python train.py --model="image diffusion model" --dataset="capsule endoscopy frames (Kvasir-Capsule)" --train_examples=42238 --image_size=32 --horizontal_flip=true --conditioning="none" --arch="dit" --objective="v" --cond_dim=256 --norm="layernorm" --activation="quick_gelu" --mlp_ratio=3 --head_dim=64 --fused_qkv=false --qk_norm=true --inner_norm=false --patch_size=[2, 2] --layers=10 --width=192 --positions="learned" --optimizer="normuon" --muon_scale="match_rms_adamw" --lr=0.0066 --momentum=0.95 --nesterov=false --orthogonalizer="newton_schulz_5" --adamw_lr_other_params=0.0014 --adaptive_grad_clip=0.1 --cautious_weight_decay=true --steps=17000 --batch_size=192 --epochs=77.3 --lr_schedule="wsd" --decay_fraction=0.3 --final_lr_fraction=0.05 --warmup_steps=510 --weight_decay=0.01 --adamw_weight_decay_other_params=0.01
Rows from block 3 of a small image diffusion model, named by matrix and row number. Rows with one number belong to one neuron. Each number is 128 + 24 x the weight over its row's rms, rounded and kept within 0 to 255. All counts start at 0. Numbers have three digits each.
After each neuron's rows are labels from the 100 images, of 14976 (inputs lightly noised), where the neuron reaches its highest value: "colour at peak" is the nearest of a few named colours to the mean colour under the peak. Only what is clearly more common there than usual is listed. The data: capsule endoscopy frames (Kvasir-Capsule).
# fc1: MLP up (model.blocks.3.mlp.fc1.weight, 576x192), inputs 96-191
# fc2: MLP down (model.blocks.3.mlp.fc2.weight, 192x576, transposed), outputs 96-191

fc1.452:126069110078131084094114108113138104126117116162094135138175126156080163073134134134188104124112138150121106130138129094159128129120093142138102127092078144115152110097112123100125097148097088145104133124088114169087132121127149141099121109130103148100119114143104123137108153108129077111
fc2.452:125129135124130137107178098182122206198123115152130103155121136104139123136141169097103143129161128148100173124099137126121148125158115132113144105156143155155125145178125169108103157115142094127118120155190116114148162068110121107131150121139101108185125129127139117113124122131106137133
colour at peak: pink

fc1.563:124096141112135133140125146148109155124109137156090134155119116154154120136168127175102134102143121106106144140149127109122132127138096140131110157063161109118129106170158098133160111139138122160143139115085116125115135155084148106107094149132114123137091127051119146140152135129088151135
fc2.563:130154124140095153131130096118136115128188096110154147112131120174166132144149103155174147101152131091115071177098141082119129113130131129145140158109129108088115109087156141188090133132146116079109126122137087137103141183161134112139108120123105151114192135097115065091086129138142130125
colour at peak: orange

fc1.557:140118123140128166118078169137149124116121124133156135131133085124089147110140151101170070100101153141115144148130088150112130155117133110119133139157139103147119153153102174142151106115146086126103036131151147072108098106118085071130078121134116143121127115117135140112158070165136128100
fc2.557:096145143119142148132128137158075124128145126155138138112123137115145142152166103117144018142085111134112115115161113138150157118118129173089139136108158106151137126152169110152118116100098161108145126135117126167110100117122125134149102135120171099148125102130126112067113122136091142109
colour at peak: black

fc1.538:154116086125127107116083109096182113145211102127143118203133130141132114140155120077103109129154113141132134092099100129109127117112087126087079114164095119135115140140149107155137139131143125211103151177130108138169152129077129124127136117138139133114133139124130124122118144133140104123
fc2.538:129124133144153132128115120109077122144081123141107108132124099094111112144105143118115149096135166124139116129119083107144188145146133124129107117131140159084123126119160150085122164106163120109140131093097115137159094146165111123123144098118109091174096115146116129078128138109171133127
colour at peak: pink

fc1.59:120111123158134109152122128166154139146131148115121136118096120168107116060127124142089126121133103185136128129136174104127121111175086109124122123103140149147105122148148136113078156106156125136161088124138089154123138163095139125123084125139118120128183134120151152066162152157126122099
fc2.59:130126100135120126149153129127125127103084107141140147117150112149135127176105131098131112084146142172105141125145155125207134138156139094111082135135171128100130088119187131146126121072119110107146115092151140128160103110133101173129078162114122121100068154152118126112122147168115115121
colour at peak: orange

fc1.151:109135094077139150153153151129174103131097124145109114145148105099116115156104127085140108110118133114157086128147079121125127121137127140110133104148120079119111117143158116155123136156148134134113144175136115120140120147145130130140100099110171119148070120120162143101182134145130120156
fc2.151:137128094150117158134087083142114136131100150144125112158145186143131129153089131133130167127107143108088165182099128109140128117131117135116151150144131109109117109134140111172164158114129157102138118119122109098128112133142134141162089160108138159185127154125111103133123139138173142148
colour at peak: grey

fc1.276:083141113156099154099145102129126133130120113106128165139143170114138150114168158115122065124142180110135131134110137081147130141150091034139136117143115113093143173138132099121126106116141148134130112115141126143150137161124130134170157138066133144112129129125116108139140112135120131036
fc2.276:152120123134131134111142114099147083140135130154141060145103142115109150116157124145125071109131091120108148115140118216116065176144115203139141138115093125136100103135101127100157095103123133138133130128132101120111117099164103116106088123171106114143155124134119119151110150129154110145
colour at peak: black

fc1.487:112150119136111108123118113076112149071126093114193093140090083075136132106112123094130122110109119172106119121127165126140122095084184117125152073127088123131141124136089178145144122181105129164145136123131132158118110131120123108135156111116162148105117157170103143173104165122152123091
fc2.487:136129141105120109149140137131138172061120122205160090117101137121140105163142098112157126137135107135149174154099145102144150134131132148154145151115139111143143130136123128123086185106140145135097135085109134124111120088151131118138130161123077110085139128163165105138156098156114147108
colour at peak: black

fc1.122:122120129093139123130138159125132107161143140130171135116110143118175107101139134125169131131120118162130151102154176131138119144129145119130148065148092160166056127104123099121143129088137104140149124098142148114183138144092150161114106129127093150096137101157169123132111077117141122116
fc2.122:119082139130128143134133118124124090142063118136098132154117153123130120126103110127137117105133115107095180159137171145114110121118131148098131132169156120151061129115150091142127159121115164153147118102155111105134143125143128139095108136140107114114135115139135067086117128172124132142
colour at peak: orange

fc1.537:136142165108128117114121095115152131140157107132167142159120105135081159101128131162099128117075119156112145133109130146130132132126132123146160142107151138104160116196138126096147121104099150098071102124129130121133123103151128146131151161112149113106169116130130119134105104116080118105
fc2.537:139131123142099157117092125134132074140148157147103137120123199114157104127128074133133146185081160145149154135172112070134130119162139164151117137158165131128140132128147144142162155161109117092129095101113156107105133162096141112177145169135145176138123096110100149108122101116137110128
colour at peak: grey

fc1.259:123111120140120115129055104151157143134144110133089144164106111081093199134147173160155161101104145128148152111106110134118132119099150150131112119139115113113113141135094090122144094120141105091104159098152158133111125148091146147110099116113124096176099125132089109165109132150085131135
fc2.259:104118172154149137141142145171127136132127090163113091139144112104126142127161099152144179156122116158144176113184135139090092133108131046085141148169095142148115196124153097123136094130139126148109131113130120131139144135137104152138101118140138138134151165115137097161134164149188122098
colour at peak: black