config = dict(
    arch='dit',
    train_examples=42238,
    horizontal_flip=True,
    hidden_act='quick_gelu',
    width=192,
    adamw_lr_other_params=0.0014,
    batch_size=192,
    decay_fraction=0.3,
    adamw_weight_decay_other_params=0.01,
)
Rows from block 3 of a small image diffusion model, named by matrix and row number. Rows with one number belong to one neuron. Each number is 50 + 15 x the weight over its row's rms, rounded and kept within 0 to 99. All counts start at 0.
Before each neuron's rows are labels from the 100 images, of 14976 (inputs lightly noised), where the neuron reaches its highest value: "strongest on" is what is common among them; "peak at" is the part of the image that holds the peak. Only what is clearly more common there than usual is listed. The data: capsule endoscopy frames (Kvasir-Capsule). In brackets: how many of the 100, against the usual share in percent.
# fc1: MLP up (model.blocks.3.mlp.fc1.weight, 576x192), inputs 96-191
# fc2: MLP down (model.blocks.3.mlp.fc2.weight, 192x576, transposed), outputs 96-191

strongest on: finding: ileocecal valve (35 vs 8.8)
peak at: bottom right (67 vs 9.8)
fc1.334:61 68 59 55 61 40 49 62 48 61 37 55 40 54 49 36 56 48 21 38 49 61 42 42 26 81 36 72 44 53 37 48 55 55 53 44 39 55 60 48 47 51 49 35 48 46 50 54 55 45 41 34 50 60 35 60 55 38 51 62 35 57 50 70 55 62 16 57 54 37 40 63 28 58 40 41 66 42 75 39 45 46 58 50 58 31 51 71 35 73 57 68 37 26 51 56
fc2.334:44 33 23 25 68 38 33 65 51 72 54 79 49 52 50 33 63 46 67 14 39 44 46 54 62 59 68 26 79 34 24 65 56 19 44 52 39 57 50 57 39 45 63 51 54 44 50 82 31 29 50 60 41 59 44 80 61 53 53 44 36 40 65 35 49 69 44 64 45 44 52 64 43 70 66 50 63 59 28 43 38 58 32 30 51 59 80 45 81 52 72 88 21 34 62 54

strongest on: finding: ulcer (33 vs 1.6)
peak at: top centre (70 vs 11.7)
fc1.14:52 60 79 61 43 54 46 53 69 36 81 37 64 72 33 38 16 53 65 50 43 56 65 47 58 59 52 42 76 42 32 60 59 24 59 48 57 62 33 51 36 50 58 36 49 48 42 46 39 34 48 72 69 00 44 14 08 61 63 65 51 36 57 38 58 40 39 60 56 50 55 42 38 53 52 62 60 51 77 39 48 40 45 61 40 45 12 28 62 61 59 76 48 55 24 42
fc2.14:45 50 62 64 55 51 37 40 50 47 43 60 60 17 51 57 53 45 50 61 61 24 73 43 52 17 72 32 47 59 73 79 38 45 44 48 00 34 49 47 56 42 52 71 49 46 59 61 47 36 70 42 36 53 44 52 72 65 38 40 44 39 37 53 34 59 44 79 40 48 38 72 61 73 37 54 55 38 37 66 45 38 55 32 46 41 71 43 44 66 53 62 42 33 61 26

strongest on: finding: ileocecal valve (44 vs 8.8); finding: pylorus (26 vs 3.4)
peak at: bottom right (59 vs 9.8)
fc1.296:62 60 23 43 62 26 73 68 38 38 58 60 68 66 68 33 60 60 68 63 61 63 42 41 50 80 54 62 39 57 26 38 31 43 61 31 60 36 69 80 57 48 53 55 50 84 81 60 40 59 26 26 42 57 27 68 58 19 58 56 43 45 33 62 43 77 34 40 50 49 56 73 29 58 66 29 60 49 52 36 36 53 53 28 71 43 56 43 68 71 67 28 44 53 31 14
fc2.296:55 71 60 72 71 80 33 50 48 43 56 36 38 45 43 42 50 49 46 45 34 60 51 43 70 99 49 25 69 40 51 40 57 54 34 49 44 49 61 45 47 52 24 56 49 20 39 56 70 77 36 67 38 42 99 48 49 47 46 44 55 57 43 48 53 58 51 55 24 44 41 54 50 27 37 48 41 43 36 42 36 55 41 51 35 68 38 46 43 37 37 44 43 49 38 59

strongest on: finding: reduced mucosal view (28 vs 6.2)
peak at: centre (44 vs 14.1); top centre (32 vs 11.7)
fc1.106:61 81 54 59 46 34 57 54 44 65 58 42 32 48 33 47 63 54 55 30 43 55 44 45 43 59 61 39 49 46 62 68 51 30 45 55 47 79 20 52 58 51 40 22 47 55 53 52 50 45 50 18 52 60 52 57 31 57 50 51 67 53 69 60 89 46 41 47 33 72 46 37 58 52 31 55 46 44 46 93 55 30 64 36 38 39 24 00 99 39 60 73 87 52 46 53
fc2.106:49 56 49 50 63 57 45 56 08 54 54 31 52 19 35 66 30 56 54 47 53 60 35 47 59 50 27 45 66 60 59 56 63 41 51 64 33 78 75 46 46 54 22 14 45 63 43 61 45 41 18 18 42 48 56 61 64 41 43 50 81 55 79 56 55 26 43 22 44 49 61 52 58 67 41 57 23 42 47 52 45 42 66 61 56 44 38 54 47 67 25 38 46 59 41 57

strongest on: finding: foreign body (25 vs 1.6)
peak at: top left (40 vs 9.8)
fc1.218:51 72 21 51 70 52 70 70 84 58 31 35 51 38 55 35 63 36 55 66 38 24 93 20 54 63 47 42 63 50 65 59 69 35 55 70 41 76 70 44 44 53 59 46 04 52 47 34 55 36 54 38 67 49 38 42 35 42 54 49 42 71 43 47 57 50 59 38 16 70 34 69 53 72 26 45 40 42 53 85 57 61 52 60 47 37 30 33 65 67 58 12 54 55 56 50
fc2.218:42 50 69 55 54 44 49 83 32 34 53 36 54 38 59 70 61 54 24 41 62 49 52 27 36 51 59 40 72 66 52 55 44 35 30 47 51 44 47 53 18 61 84 42 56 35 41 43 55 61 40 23 57 44 52 12 49 97 48 69 42 48 36 46 49 57 41 76 81 39 40 63 31 52 38 55 37 39 37 64 73 73 53 37 44 46 74 49 48 65 66 47 66 70 30 61

strongest on: finding: pylorus (44 vs 3.4)
peak at: middle left (29 vs 11.7); bottom right (26 vs 9.8)
fc1.100:57 34 12 14 48 57 56 30 30 10 38 30 49 56 59 38 36 59 77 44 63 51 50 48 49 30 45 62 54 33 60 65 38 67 42 58 71 59 59 52 45 50 20 57 60 45 38 46 70 76 91 24 69 62 41 54 43 40 43 64 52 47 41 56 47 62 57 65 50 42 43 47 44 73 55 34 72 27 47 46 36 58 64 55 62 52 52 60 07 30 71 36 53 54 32 35
fc2.100:51 51 67 43 42 32 47 42 20 60 49 25 50 50 65 69 91 57 42 46 53 47 54 42 31 40 56 27 66 64 30 49 50 49 87 55 76 54 69 40 80 51 24 43 49 52 24 40 74 33 24 42 62 43 46 44 74 38 42 59 32 46 43 19 40 55 34 04 32 52 37 54 35 64 44 72 47 66 48 32 39 47 16 53 72 36 38 63 65 52 49 70 61 37 59 60

strongest on: finding: ileocecal valve (41 vs 8.8)
peak at: centre (47 vs 14.1)
fc1.390:74 67 48 40 66 47 43 50 50 37 32 57 46 38 81 64 63 59 44 23 70 50 53 22 43 54 72 52 51 45 49 80 55 42 71 38 36 61 48 45 52 55 22 44 07 36 60 18 38 27 65 32 18 42 43 78 56 36 52 66 35 65 61 49 44 44 64 40 51 48 65 39 28 45 95 64 70 46 63 55 77 46 53 27 48 53 60 36 34 70 52 33 31 21 37 55
fc2.390:44 63 73 27 62 30 54 45 42 32 22 48 28 48 55 62 76 45 45 54 21 62 52 43 56 35 31 64 62 49 49 56 33 47 63 43 48 55 46 24 56 19 43 49 45 65 32 19 62 24 34 55 66 63 51 48 49 45 47 46 60 55 27 85 70 39 51 59 53 24 47 23 34 60 50 48 49 35 23 77 58 48 39 37 48 54 67 53 38 34 56 47 41 79 18 62

strongest on: finding: pylorus (33 vs 3.4)
peak at: top right (30 vs 9.8)
fc1.416:59 54 44 40 44 63 19 59 76 53 53 56 53 46 73 45 49 51 57 63 48 56 37 32 31 47 64 45 32 62 62 83 73 43 33 50 47 62 45 00 65 52 50 45 44 07 53 39 46 37 65 40 62 63 91 79 23 43 33 45 18 53 62 52 51 47 50 62 58 26 35 49 29 62 23 30 51 43 28 41 83 52 43 45 58 57 48 64 43 43 43 42 48 48 62 66
fc2.416:30 37 36 35 73 34 37 54 41 44 51 49 50 21 44 43 62 33 29 56 72 41 29 43 64 58 17 56 66 51 54 72 37 59 74 61 52 53 60 52 24 29 52 73 41 54 39 45 39 49 66 85 49 50 33 69 42 51 48 54 51 53 50 45 52 23 58 43 38 53 30 72 54 43 57 61 54 63 46 30 45 66 76 43 70 53 44 49 72 60 66 23 31 66 48 59

strongest on: finding: foreign body (28 vs 1.6)
peak at: bottom centre (41 vs 11.7); bottom left (32 vs 9.8)
fc1.92:62 59 63 31 42 50 46 59 61 50 69 42 37 49 39 62 66 42 18 55 54 40 57 53 84 69 38 66 77 41 37 65 58 58 35 46 62 31 50 40 54 54 34 32 06 47 58 41 04 36 77 77 40 63 29 32 23 55 60 56 30 49 51 64 59 38 64 53 44 39 49 66 65 75 55 54 87 75 61 76 68 36 51 62 25 53 85 52 34 46 51 60 64 45 57 69
fc2.92:37 45 54 47 42 47 48 50 21 46 46 96 28 42 57 60 19 34 56 65 53 56 82 44 17 73 49 81 45 34 44 41 46 43 68 67 65 39 35 68 56 41 09 29 42 41 46 46 34 57 54 38 52 50 22 57 45 54 52 52 44 40 33 66 56 49 48 71 67 57 61 36 54 62 67 39 72 52 16 52 43 46 63 58 43 42 60 43 61 50 26 33 62 47 44 56

strongest on: finding: ileocecal valve (25 vs 8.8)
peak at: top left (48 vs 9.8); centre (47 vs 14.1)
fc1.103:50 21 62 46 34 32 37 46 50 56 40 52 37 50 37 17 51 34 55 17 62 59 68 69 59 51 47 44 48 47 80 32 54 41 52 36 56 72 54 50 46 44 57 43 83 25 50 45 50 20 42 48 45 62 32 56 07 46 42 46 52 69 66 35 38 86 39 32 74 52 65 42 65 42 17 16 63 49 31 57 58 43 33 41 59 29 52 54 44 65 36 13 58 84 58 57
fc2.103:40 76 39 59 56 31 52 31 52 54 63 78 89 62 66 12 46 36 50 56 46 23 11 56 58 66 46 60 27 51 64 42 68 42 37 31 46 45 55 63 53 39 62 79 41 35 48 57 63 74 42 56 32 69 17 70 72 53 49 45 31 46 57 41 64 78 58 43 46 71 45 41 45 56 44 71 49 40 72 73 47 30 71 46 80 66 51 53 73 40 33 47 74 74 39 66

strongest on: finding: blood fresh (30 vs 0.9)
peak at: middle right (76 vs 11.7)
fc1.372:36 40 80 60 30 59 52 62 62 53 45 69 81 77 55 30 60 51 73 64 59 47 61 44 53 54 51 45 39 47 51 77 71 16 39 59 24 53 38 52 42 47 63 36 59 47 47 24 89 45 47 39 55 33 52 77 71 38 49 54 77 89 76 28 45 55 49 54 75 47 61 36 59 47 37 40 37 48 32 37 49 45 37 57 93 33 51 67 49 32 48 57 36 59 49 48
fc2.372:57 70 26 42 46 49 54 83 21 58 47 89 61 76 40 35 78 46 48 28 39 49 63 53 26 65 46 50 46 59 37 43 53 76 62 46 48 68 42 59 72 43 57 32 52 52 47 40 48 26 81 73 27 40 65 37 89 36 66 54 53 70 46 34 33 38 47 59 44 35 49 52 46 33 30 53 29 46 47 64 46 48 62 31 33 24 60 48 67 80 43 41 36 27 45 59

strongest on: finding: blood fresh (38 vs 0.9); finding: pylorus (28 vs 3.4)
peak at: bottom right (67 vs 9.8)
fc1.248:62 65 17 37 43 55 42 58 64 57 46 81 74 71 33 46 58 52 88 49 46 71 41 41 48 39 37 63 36 64 45 42 37 45 42 62 66 64 55 74 48 55 59 91 41 95 79 69 33 29 72 52 51 45 09 56 32 41 58 75 74 47 52 51 34 49 35 19 55 47 65 27 58 50 33 33 38 22 55 28 70 58 54 56 48 75 45 52 74 50 47 47 47 66 57 34
fc2.248:49 35 53 64 47 35 58 51 74 42 65 52 33 49 50 52 50 60 20 63 54 20 47 50 43 46 62 21 44 82 54 48 30 70 44 60 44 49 61 16 21 57 48 56 46 20 47 46 66 54 63 32 19 47 32 41 38 88 61 55 46 80 42 62 66 39 55 63 45 53 54 44 81 39 50 51 43 41 54 40 55 43 46 66 59 38 49 56 65 47 72 68 55 13 51 64

strongest on: finding: blood fresh (66 vs 0.9)
peak at: bottom right (37 vs 9.8)
fc1.497:48 51 29 45 67 43 59 62 38 71 43 22 57 50 49 52 52 44 53 58 38 57 47 43 59 49 64 63 42 57 45 49 37 80 55 44 63 59 32 47 55 52 44 44 41 50 48 56 51 46 46 51 68 32 54 15 46 51 77 83 50 38 49 53 60 42 52 55 56 63 61 64 48 41 34 77 57 59 55 37 56 53 14 53 45 47 37 46 39 47 62 34 49 15 51 43
fc2.497:53 55 73 43 45 52 57 47 39 53 52 63 84 48 37 32 04 43 69 54 79 48 56 48 74 71 60 26 67 32 46 63 47 70 15 45 74 47 60 67 27 41 55 48 41 46 39 63 43 69 59 25 49 57 64 51 58 32 34 48 66 81 45 54 54 73 54 72 53 51 51 57 58 71 44 46 28 52 56 45 72 51 60 22 51 43 53 43 39 65 59 42 44 49 62 45

strongest on: finding: foreign body (29 vs 1.6)
peak at: bottom left (39 vs 9.8)
fc1.22:38 61 61 37 25 49 45 69 55 59 39 24 40 40 60 44 58 62 63 40 15 48 67 30 45 30 74 69 66 56 49 38 45 35 50 59 27 65 35 52 49 54 66 59 07 47 46 62 34 19 66 21 56 47 61 64 58 71 38 45 55 75 63 55 69 64 52 84 10 99 63 33 57 55 58 35 36 47 57 71 47 55 20 58 51 48 39 53 58 54 53 21 71 54 59 46
fc2.22:47 57 39 50 89 65 60 52 25 42 60 98 52 10 75 57 46 38 35 43 73 66 61 30 57 32 68 76 50 50 56 64 23 44 53 57 30 39 68 37 33 21 54 72 46 47 50 38 62 48 17 50 40 43 58 56 36 59 39 43 33 60 48 58 50 50 54 56 67 48 62 60 51 70 56 48 48 46 32 45 60 56 49 69 51 54 55 53 67 30 43 44 63 33 39 68

strongest on: finding: foreign body (29 vs 1.6)
peak at: bottom left (31 vs 9.8)
fc1.203:65 24 34 38 09 24 58 60 60 38 71 26 56 45 41 55 65 82 48 56 31 53 63 40 43 55 27 55 54 36 37 42 29 58 59 68 42 49 47 55 36 57 54 42 60 37 48 54 54 42 50 54 52 44 41 32 46 28 68 89 01 59 28 76 73 31 42 45 50 47 42 34 63 28 84 90 65 61 53 52 43 55 43 26 47 36 67 38 71 30 17 33 52 47 51 48
fc2.203:41 47 46 50 35 59 46 41 50 63 60 52 48 54 57 52 68 02 47 50 60 59 62 71 29 40 54 61 65 40 75 32 51 57 55 32 51 41 51 00 40 57 68 65 47 70 49 47 66 46 51 60 64 49 91 41 32 60 41 34 65 34 59 58 31 37 54 50 39 43 53 36 75 47 32 39 38 37 50 27 76 64 61 32 48 66 49 56 38 53 70 55 42 29 42 42

strongest on: finding: ileocecal valve (46 vs 8.8)
peak at: bottom right (72 vs 9.8)
fc1.170:52 35 55 29 49 63 69 43 59 43 45 61 32 50 61 52 25 29 80 48 27 65 46 32 59 58 84 78 45 43 44 57 44 39 51 75 27 55 20 47 37 49 38 42 34 65 62 10 45 45 38 63 44 37 47 61 25 68 75 07 40 43 65 58 47 69 51 46 31 51 79 38 52 72 50 21 53 44 47 42 35 72 42 59 78 38 70 49 43 57 61 34 34 38 47 39
fc2.170:38 80 45 46 29 27 64 46 53 30 33 49 15 48 56 37 20 62 23 24 54 54 58 59 46 64 49 63 73 21 50 54 60 44 44 57 35 64 40 91 52 19 45 66 63 30 50 72 51 68 56 22 52 68 65 46 64 79 53 66 78 86 32 52 54 54 50 65 35 58 65 55 23 67 33 80 53 46 70 51 43 65 48 52 71 43 72 53 43 54 39 49 54 67 49 34

strongest on: finding: pylorus (28 vs 3.4)
peak at: top left (97 vs 9.8)
fc1.115:39 49 69 41 59 49 45 86 42 58 45 40 61 89 61 37 90 46 35 23 35 48 52 66 56 67 45 58 53 34 47 48 44 48 44 43 30 50 45 54 56 56 42 50 69 46 59 45 51 72 54 76 29 46 69 47 37 63 41 24 52 34 66 55 39 43 46 46 59 66 59 42 81 38 40 50 35 42 82 57 58 50 56 58 51 43 51 58 58 28 60 70 32 18 50 47
fc2.115:40 57 40 53 64 71 25 50 22 68 45 40 76 44 38 52 65 53 56 67 38 51 31 70 35 51 72 28 63 55 42 40 38 51 69 74 58 44 48 33 47 27 22 69 52 39 47 67 49 72 25 57 67 38 37 45 72 30 60 58 16 56 21 78 41 44 48 49 24 34 44 77 53 25 55 32 46 36 16 42 42 54 42 44 50 55 52 60 50 54 45 56 58 40 51 70

strongest on: finding: ileocecal valve (26 vs 8.8)
peak at: bottom left (58 vs 9.8)
fc1.290:51 32 37 70 52 61 65 36 38 28 56 35 72 41 41 65 37 63 40 32 33 75 62 77 31 42 43 32 77 50 46 57 41 47 57 41 42 72 50 56 66 51 80 59 55 46 50 70 33 33 38 00 47 48 41 30 55 57 61 27 60 52 70 55 81 47 46 43 21 74 57 65 68 65 68 38 64 52 36 16 49 57 47 62 35 18 14 33 65 49 39 75 62 43 55 52
fc2.290:54 57 62 70 92 24 70 43 42 40 50 68 68 73 42 41 44 46 56 73 78 35 59 54 65 36 23 47 58 40 42 57 51 40 61 46 50 33 43 53 50 66 60 47 49 43 71 41 40 55 17 80 56 52 30 71 48 47 50 83 50 69 32 50 61 56 51 84 24 70 71 50 61 57 71 55 48 45 49 42 66 51 70 49 39 55 57 48 45 64 52 17 61 73 35 60

strongest on: finding: pylorus (29 vs 3.4)
peak at: bottom left (27 vs 9.8)
fc1.25:48 71 65 47 22 46 55 43 44 66 59 43 36 54 48 66 55 73 12 58 57 63 71 27 55 30 64 70 56 51 66 46 39 36 61 57 57 63 48 59 45 47 34 46 00 57 52 46 61 70 51 02 54 25 67 48 59 54 47 57 58 62 40 31 49 40 57 38 73 31 38 69 41 50 71 45 58 52 34 53 46 42 70 57 54 50 59 74 57 51 48 65 48 54 54 59
fc2.25:44 66 61 30 49 57 60 32 74 35 70 35 39 48 51 53 53 61 46 64 53 75 34 52 55 48 28 48 41 64 76 51 46 50 53 16 36 47 63 55 54 30 64 40 36 44 65 18 65 47 74 73 61 37 95 44 59 16 55 72 53 61 74 62 43 60 48 56 36 27 49 29 53 54 58 62 78 59 41 45 56 62 42 51 36 32 66 40 46 34 63 73 36 63 58 53

strongest on: finding: ileocecal valve (46 vs 8.8)
peak at: middle left (50 vs 11.7)
fc1.52:44 56 62 34 39 46 18 19 63 54 37 35 50 25 63 56 60 18 45 53 60 58 26 76 32 38 31 46 68 43 51 49 44 55 44 54 22 63 32 26 63 55 64 56 61 44 60 50 65 49 44 50 28 80 61 49 39 32 20 32 69 62 39 51 62 44 30 72 54 63 43 45 63 65 66 38 45 66 61 07 51 48 44 58 53 32 44 44 65 57 49 61 34 67 33 71
fc2.52:57 42 46 51 53 35 61 34 68 65 56 41 31 58 40 63 52 51 53 51 54 56 66 46 65 61 24 59 61 39 47 69 54 43 70 33 34 59 54 53 46 43 44 41 56 50 55 34 53 37 42 58 42 57 50 58 70 32 32 42 41 26 31 55 24 35 49 59 52 44 18 32 51 36 48 34 77 54 60 15 24 70 44 62 52 46 45 53 33 40 46 59 41 24 32 44

strongest on: finding: pylorus (34 vs 3.4)
peak at: bottom left (26 vs 9.8)
fc1.337:62 44 08 41 43 64 39 26 50 41 65 40 78 73 53 31 14 61 47 70 39 40 56 50 53 54 41 45 17 46 43 39 55 56 34 54 78 27 60 71 48 47 44 62 47 60 65 26 64 40 40 35 54 39 59 52 56 44 44 47 77 17 46 58 55 28 53 68 60 42 44 88 44 39 41 71 52 49 47 66 41 33 47 56 50 41 39 52 56 63 37 53 59 59 39 37
fc2.337:61 64 62 46 70 60 35 73 70 61 42 52 61 37 49 52 08 63 41 47 56 47 52 38 56 66 52 21 28 62 59 51 45 46 42 50 41 43 99 54 59 71 35 51 46 64 74 25 44 51 52 56 38 52 49 32 50 39 61 38 63 74 55 46 45 52 47 59 58 53 58 78 63 25 54 45 46 40 59 60 45 53 36 82 54 45 85 44 47 57 72 55 53 49 35 28

strongest on: finding: pylorus (28 vs 3.4)
peak at: bottom right (44 vs 9.8)
fc1.289:31 49 30 57 49 43 57 43 59 41 48 49 43 26 44 59 39 25 37 74 89 70 44 56 50 59 42 53 69 41 67 50 57 52 52 38 49 49 30 52 50 52 57 88 17 32 25 40 40 40 60 21 55 52 47 64 58 99 72 19 49 41 61 38 52 17 61 32 72 54 44 41 58 37 63 29 42 75 71 62 44 43 42 48 63 62 42 47 30 35 50 71 55 33 46 33
fc2.289:50 51 31 54 42 49 55 85 59 36 39 44 52 50 50 52 65 51 35 47 65 38 29 48 16 21 40 43 91 41 61 24 43 47 54 61 45 37 66 55 46 24 34 70 49 50 46 66 45 51 60 97 06 67 45 60 52 58 22 52 41 50 44 47 72 63 55 25 62 57 46 63 48 51 57 67 23 49 39 48 58 51 80 62 49 52 59 57 55 52 48 54 40 47 41 53

strongest on: finding: ulcer (25 vs 1.6)
peak at: centre (36 vs 14.1)
fc1.32:41 48 30 26 74 52 46 61 23 48 50 39 41 84 46 43 50 54 52 66 50 65 59 28 44 49 47 41 26 42 50 61 44 55 56 51 51 60 85 45 71 48 56 53 64 50 71 31 29 67 51 71 63 37 43 36 52 67 41 36 50 43 41 56 34 71 47 47 50 31 48 08 64 53 39 51 41 55 43 39 56 40 38 48 41 60 49 34 32 46 70 35 58 37 75 40
fc2.32:45 64 59 36 53 24 31 55 53 53 55 21 87 45 70 47 41 64 59 31 51 74 58 52 46 68 66 10 58 50 44 40 46 95 32 58 66 51 72 50 34 83 37 66 54 51 61 23 44 37 45 65 56 56 49 58 33 57 27 60 36 74 19 65 53 87 42 35 42 58 58 41 62 56 51 48 57 41 44 56 51 51 50 50 83 39 28 35 55 58 50 38 43 43 68 55

strongest on: finding: foreign body (26 vs 1.6)
peak at: bottom left (96 vs 9.8)
fc1.415:70 49 52 44 20 53 35 39 37 51 43 47 56 27 28 56 41 65 61 54 69 54 44 52 23 40 65 64 69 62 33 38 51 60 70 58 32 46 51 33 26 51 39 56 75 51 68 45 59 47 68 60 63 56 30 67 45 66 35 57 27 63 37 52 43 59 30 34 35 33 48 44 46 24 39 41 65 46 44 74 58 58 53 79 51 51 58 42 47 15 59 42 52 55 32 88
fc2.415:34 40 55 37 66 62 20 36 46 42 26 65 52 58 52 56 44 39 58 59 37 39 32 38 43 44 44 45 56 72 44 36 41 47 63 67 60 59 45 39 16 47 62 47 54 53 27 66 34 66 80 43 32 53 82 41 51 54 24 57 68 44 45 62 47 43 57 40 51 43 59 53 57 50 25 62 25 47 42 66 35 66 68 50 68 38 25 48 56 29 23 16 38 72 43 35

strongest on: finding: ileocecal valve (26 vs 8.8)
peak at: top centre (61 vs 11.7)
fc1.430:58 49 73 29 41 49 24 42 69 55 65 61 32 53 45 28 58 67 39 44 33 35 64 51 22 66 57 57 70 47 43 46 51 36 61 69 60 67 50 41 39 51 36 22 43 59 51 26 17 22 47 40 15 38 37 43 77 57 42 28 63 47 37 30 50 40 68 51 82 33 51 32 48 63 96 51 22 54 33 56 53 44 24 66 58 52 56 55 53 68 47 57 60 42 43 36
fc2.430:30 56 51 55 50 68 66 47 43 54 16 37 45 28 83 30 40 46 50 71 38 58 62 53 63 41 59 61 41 49 53 59 41 52 54 54 34 38 52 51 39 70 59 45 39 47 52 47 46 55 58 64 61 51 33 75 39 44 33 46 39 20 34 54 73 64 55 60 62 25 69 58 62 43 55 58 72 29 40 48 58 60 68 98 27 34 57 53 50 42 44 42 50 41 43 46

strongest on: finding: ileocecal valve (32 vs 8.8)
peak at: bottom right (100 vs 9.8)
fc1.184:44 68 57 46 40 39 45 50 50 41 18 65 60 21 31 66 58 21 20 75 30 69 75 46 25 51 39 62 64 36 28 50 66 68 47 38 55 42 12 43 61 49 18 73 30 39 34 36 51 25 41 56 69 53 57 87 74 45 42 34 59 31 53 41 61 59 52 44 83 42 35 55 28 33 61 60 40 50 49 55 49 61 80 45 66 23 49 47 52 65 64 79 39 52 62 19
fc2.184:57 43 59 31 43 49 41 47 25 58 35 36 39 36 18 51 65 57 56 37 48 68 69 53 23 42 34 23 35 39 44 52 88 22 57 49 50 68 43 33 56 49 63 25 52 45 68 44 26 37 40 41 67 55 67 68 58 34 63 47 57 49 52 43 57 37 50 51 61 44 45 71 43 42 43 51 51 43 55 60 43 55 72 50 53 50 40 50 90 34 61 30 40 74 59 55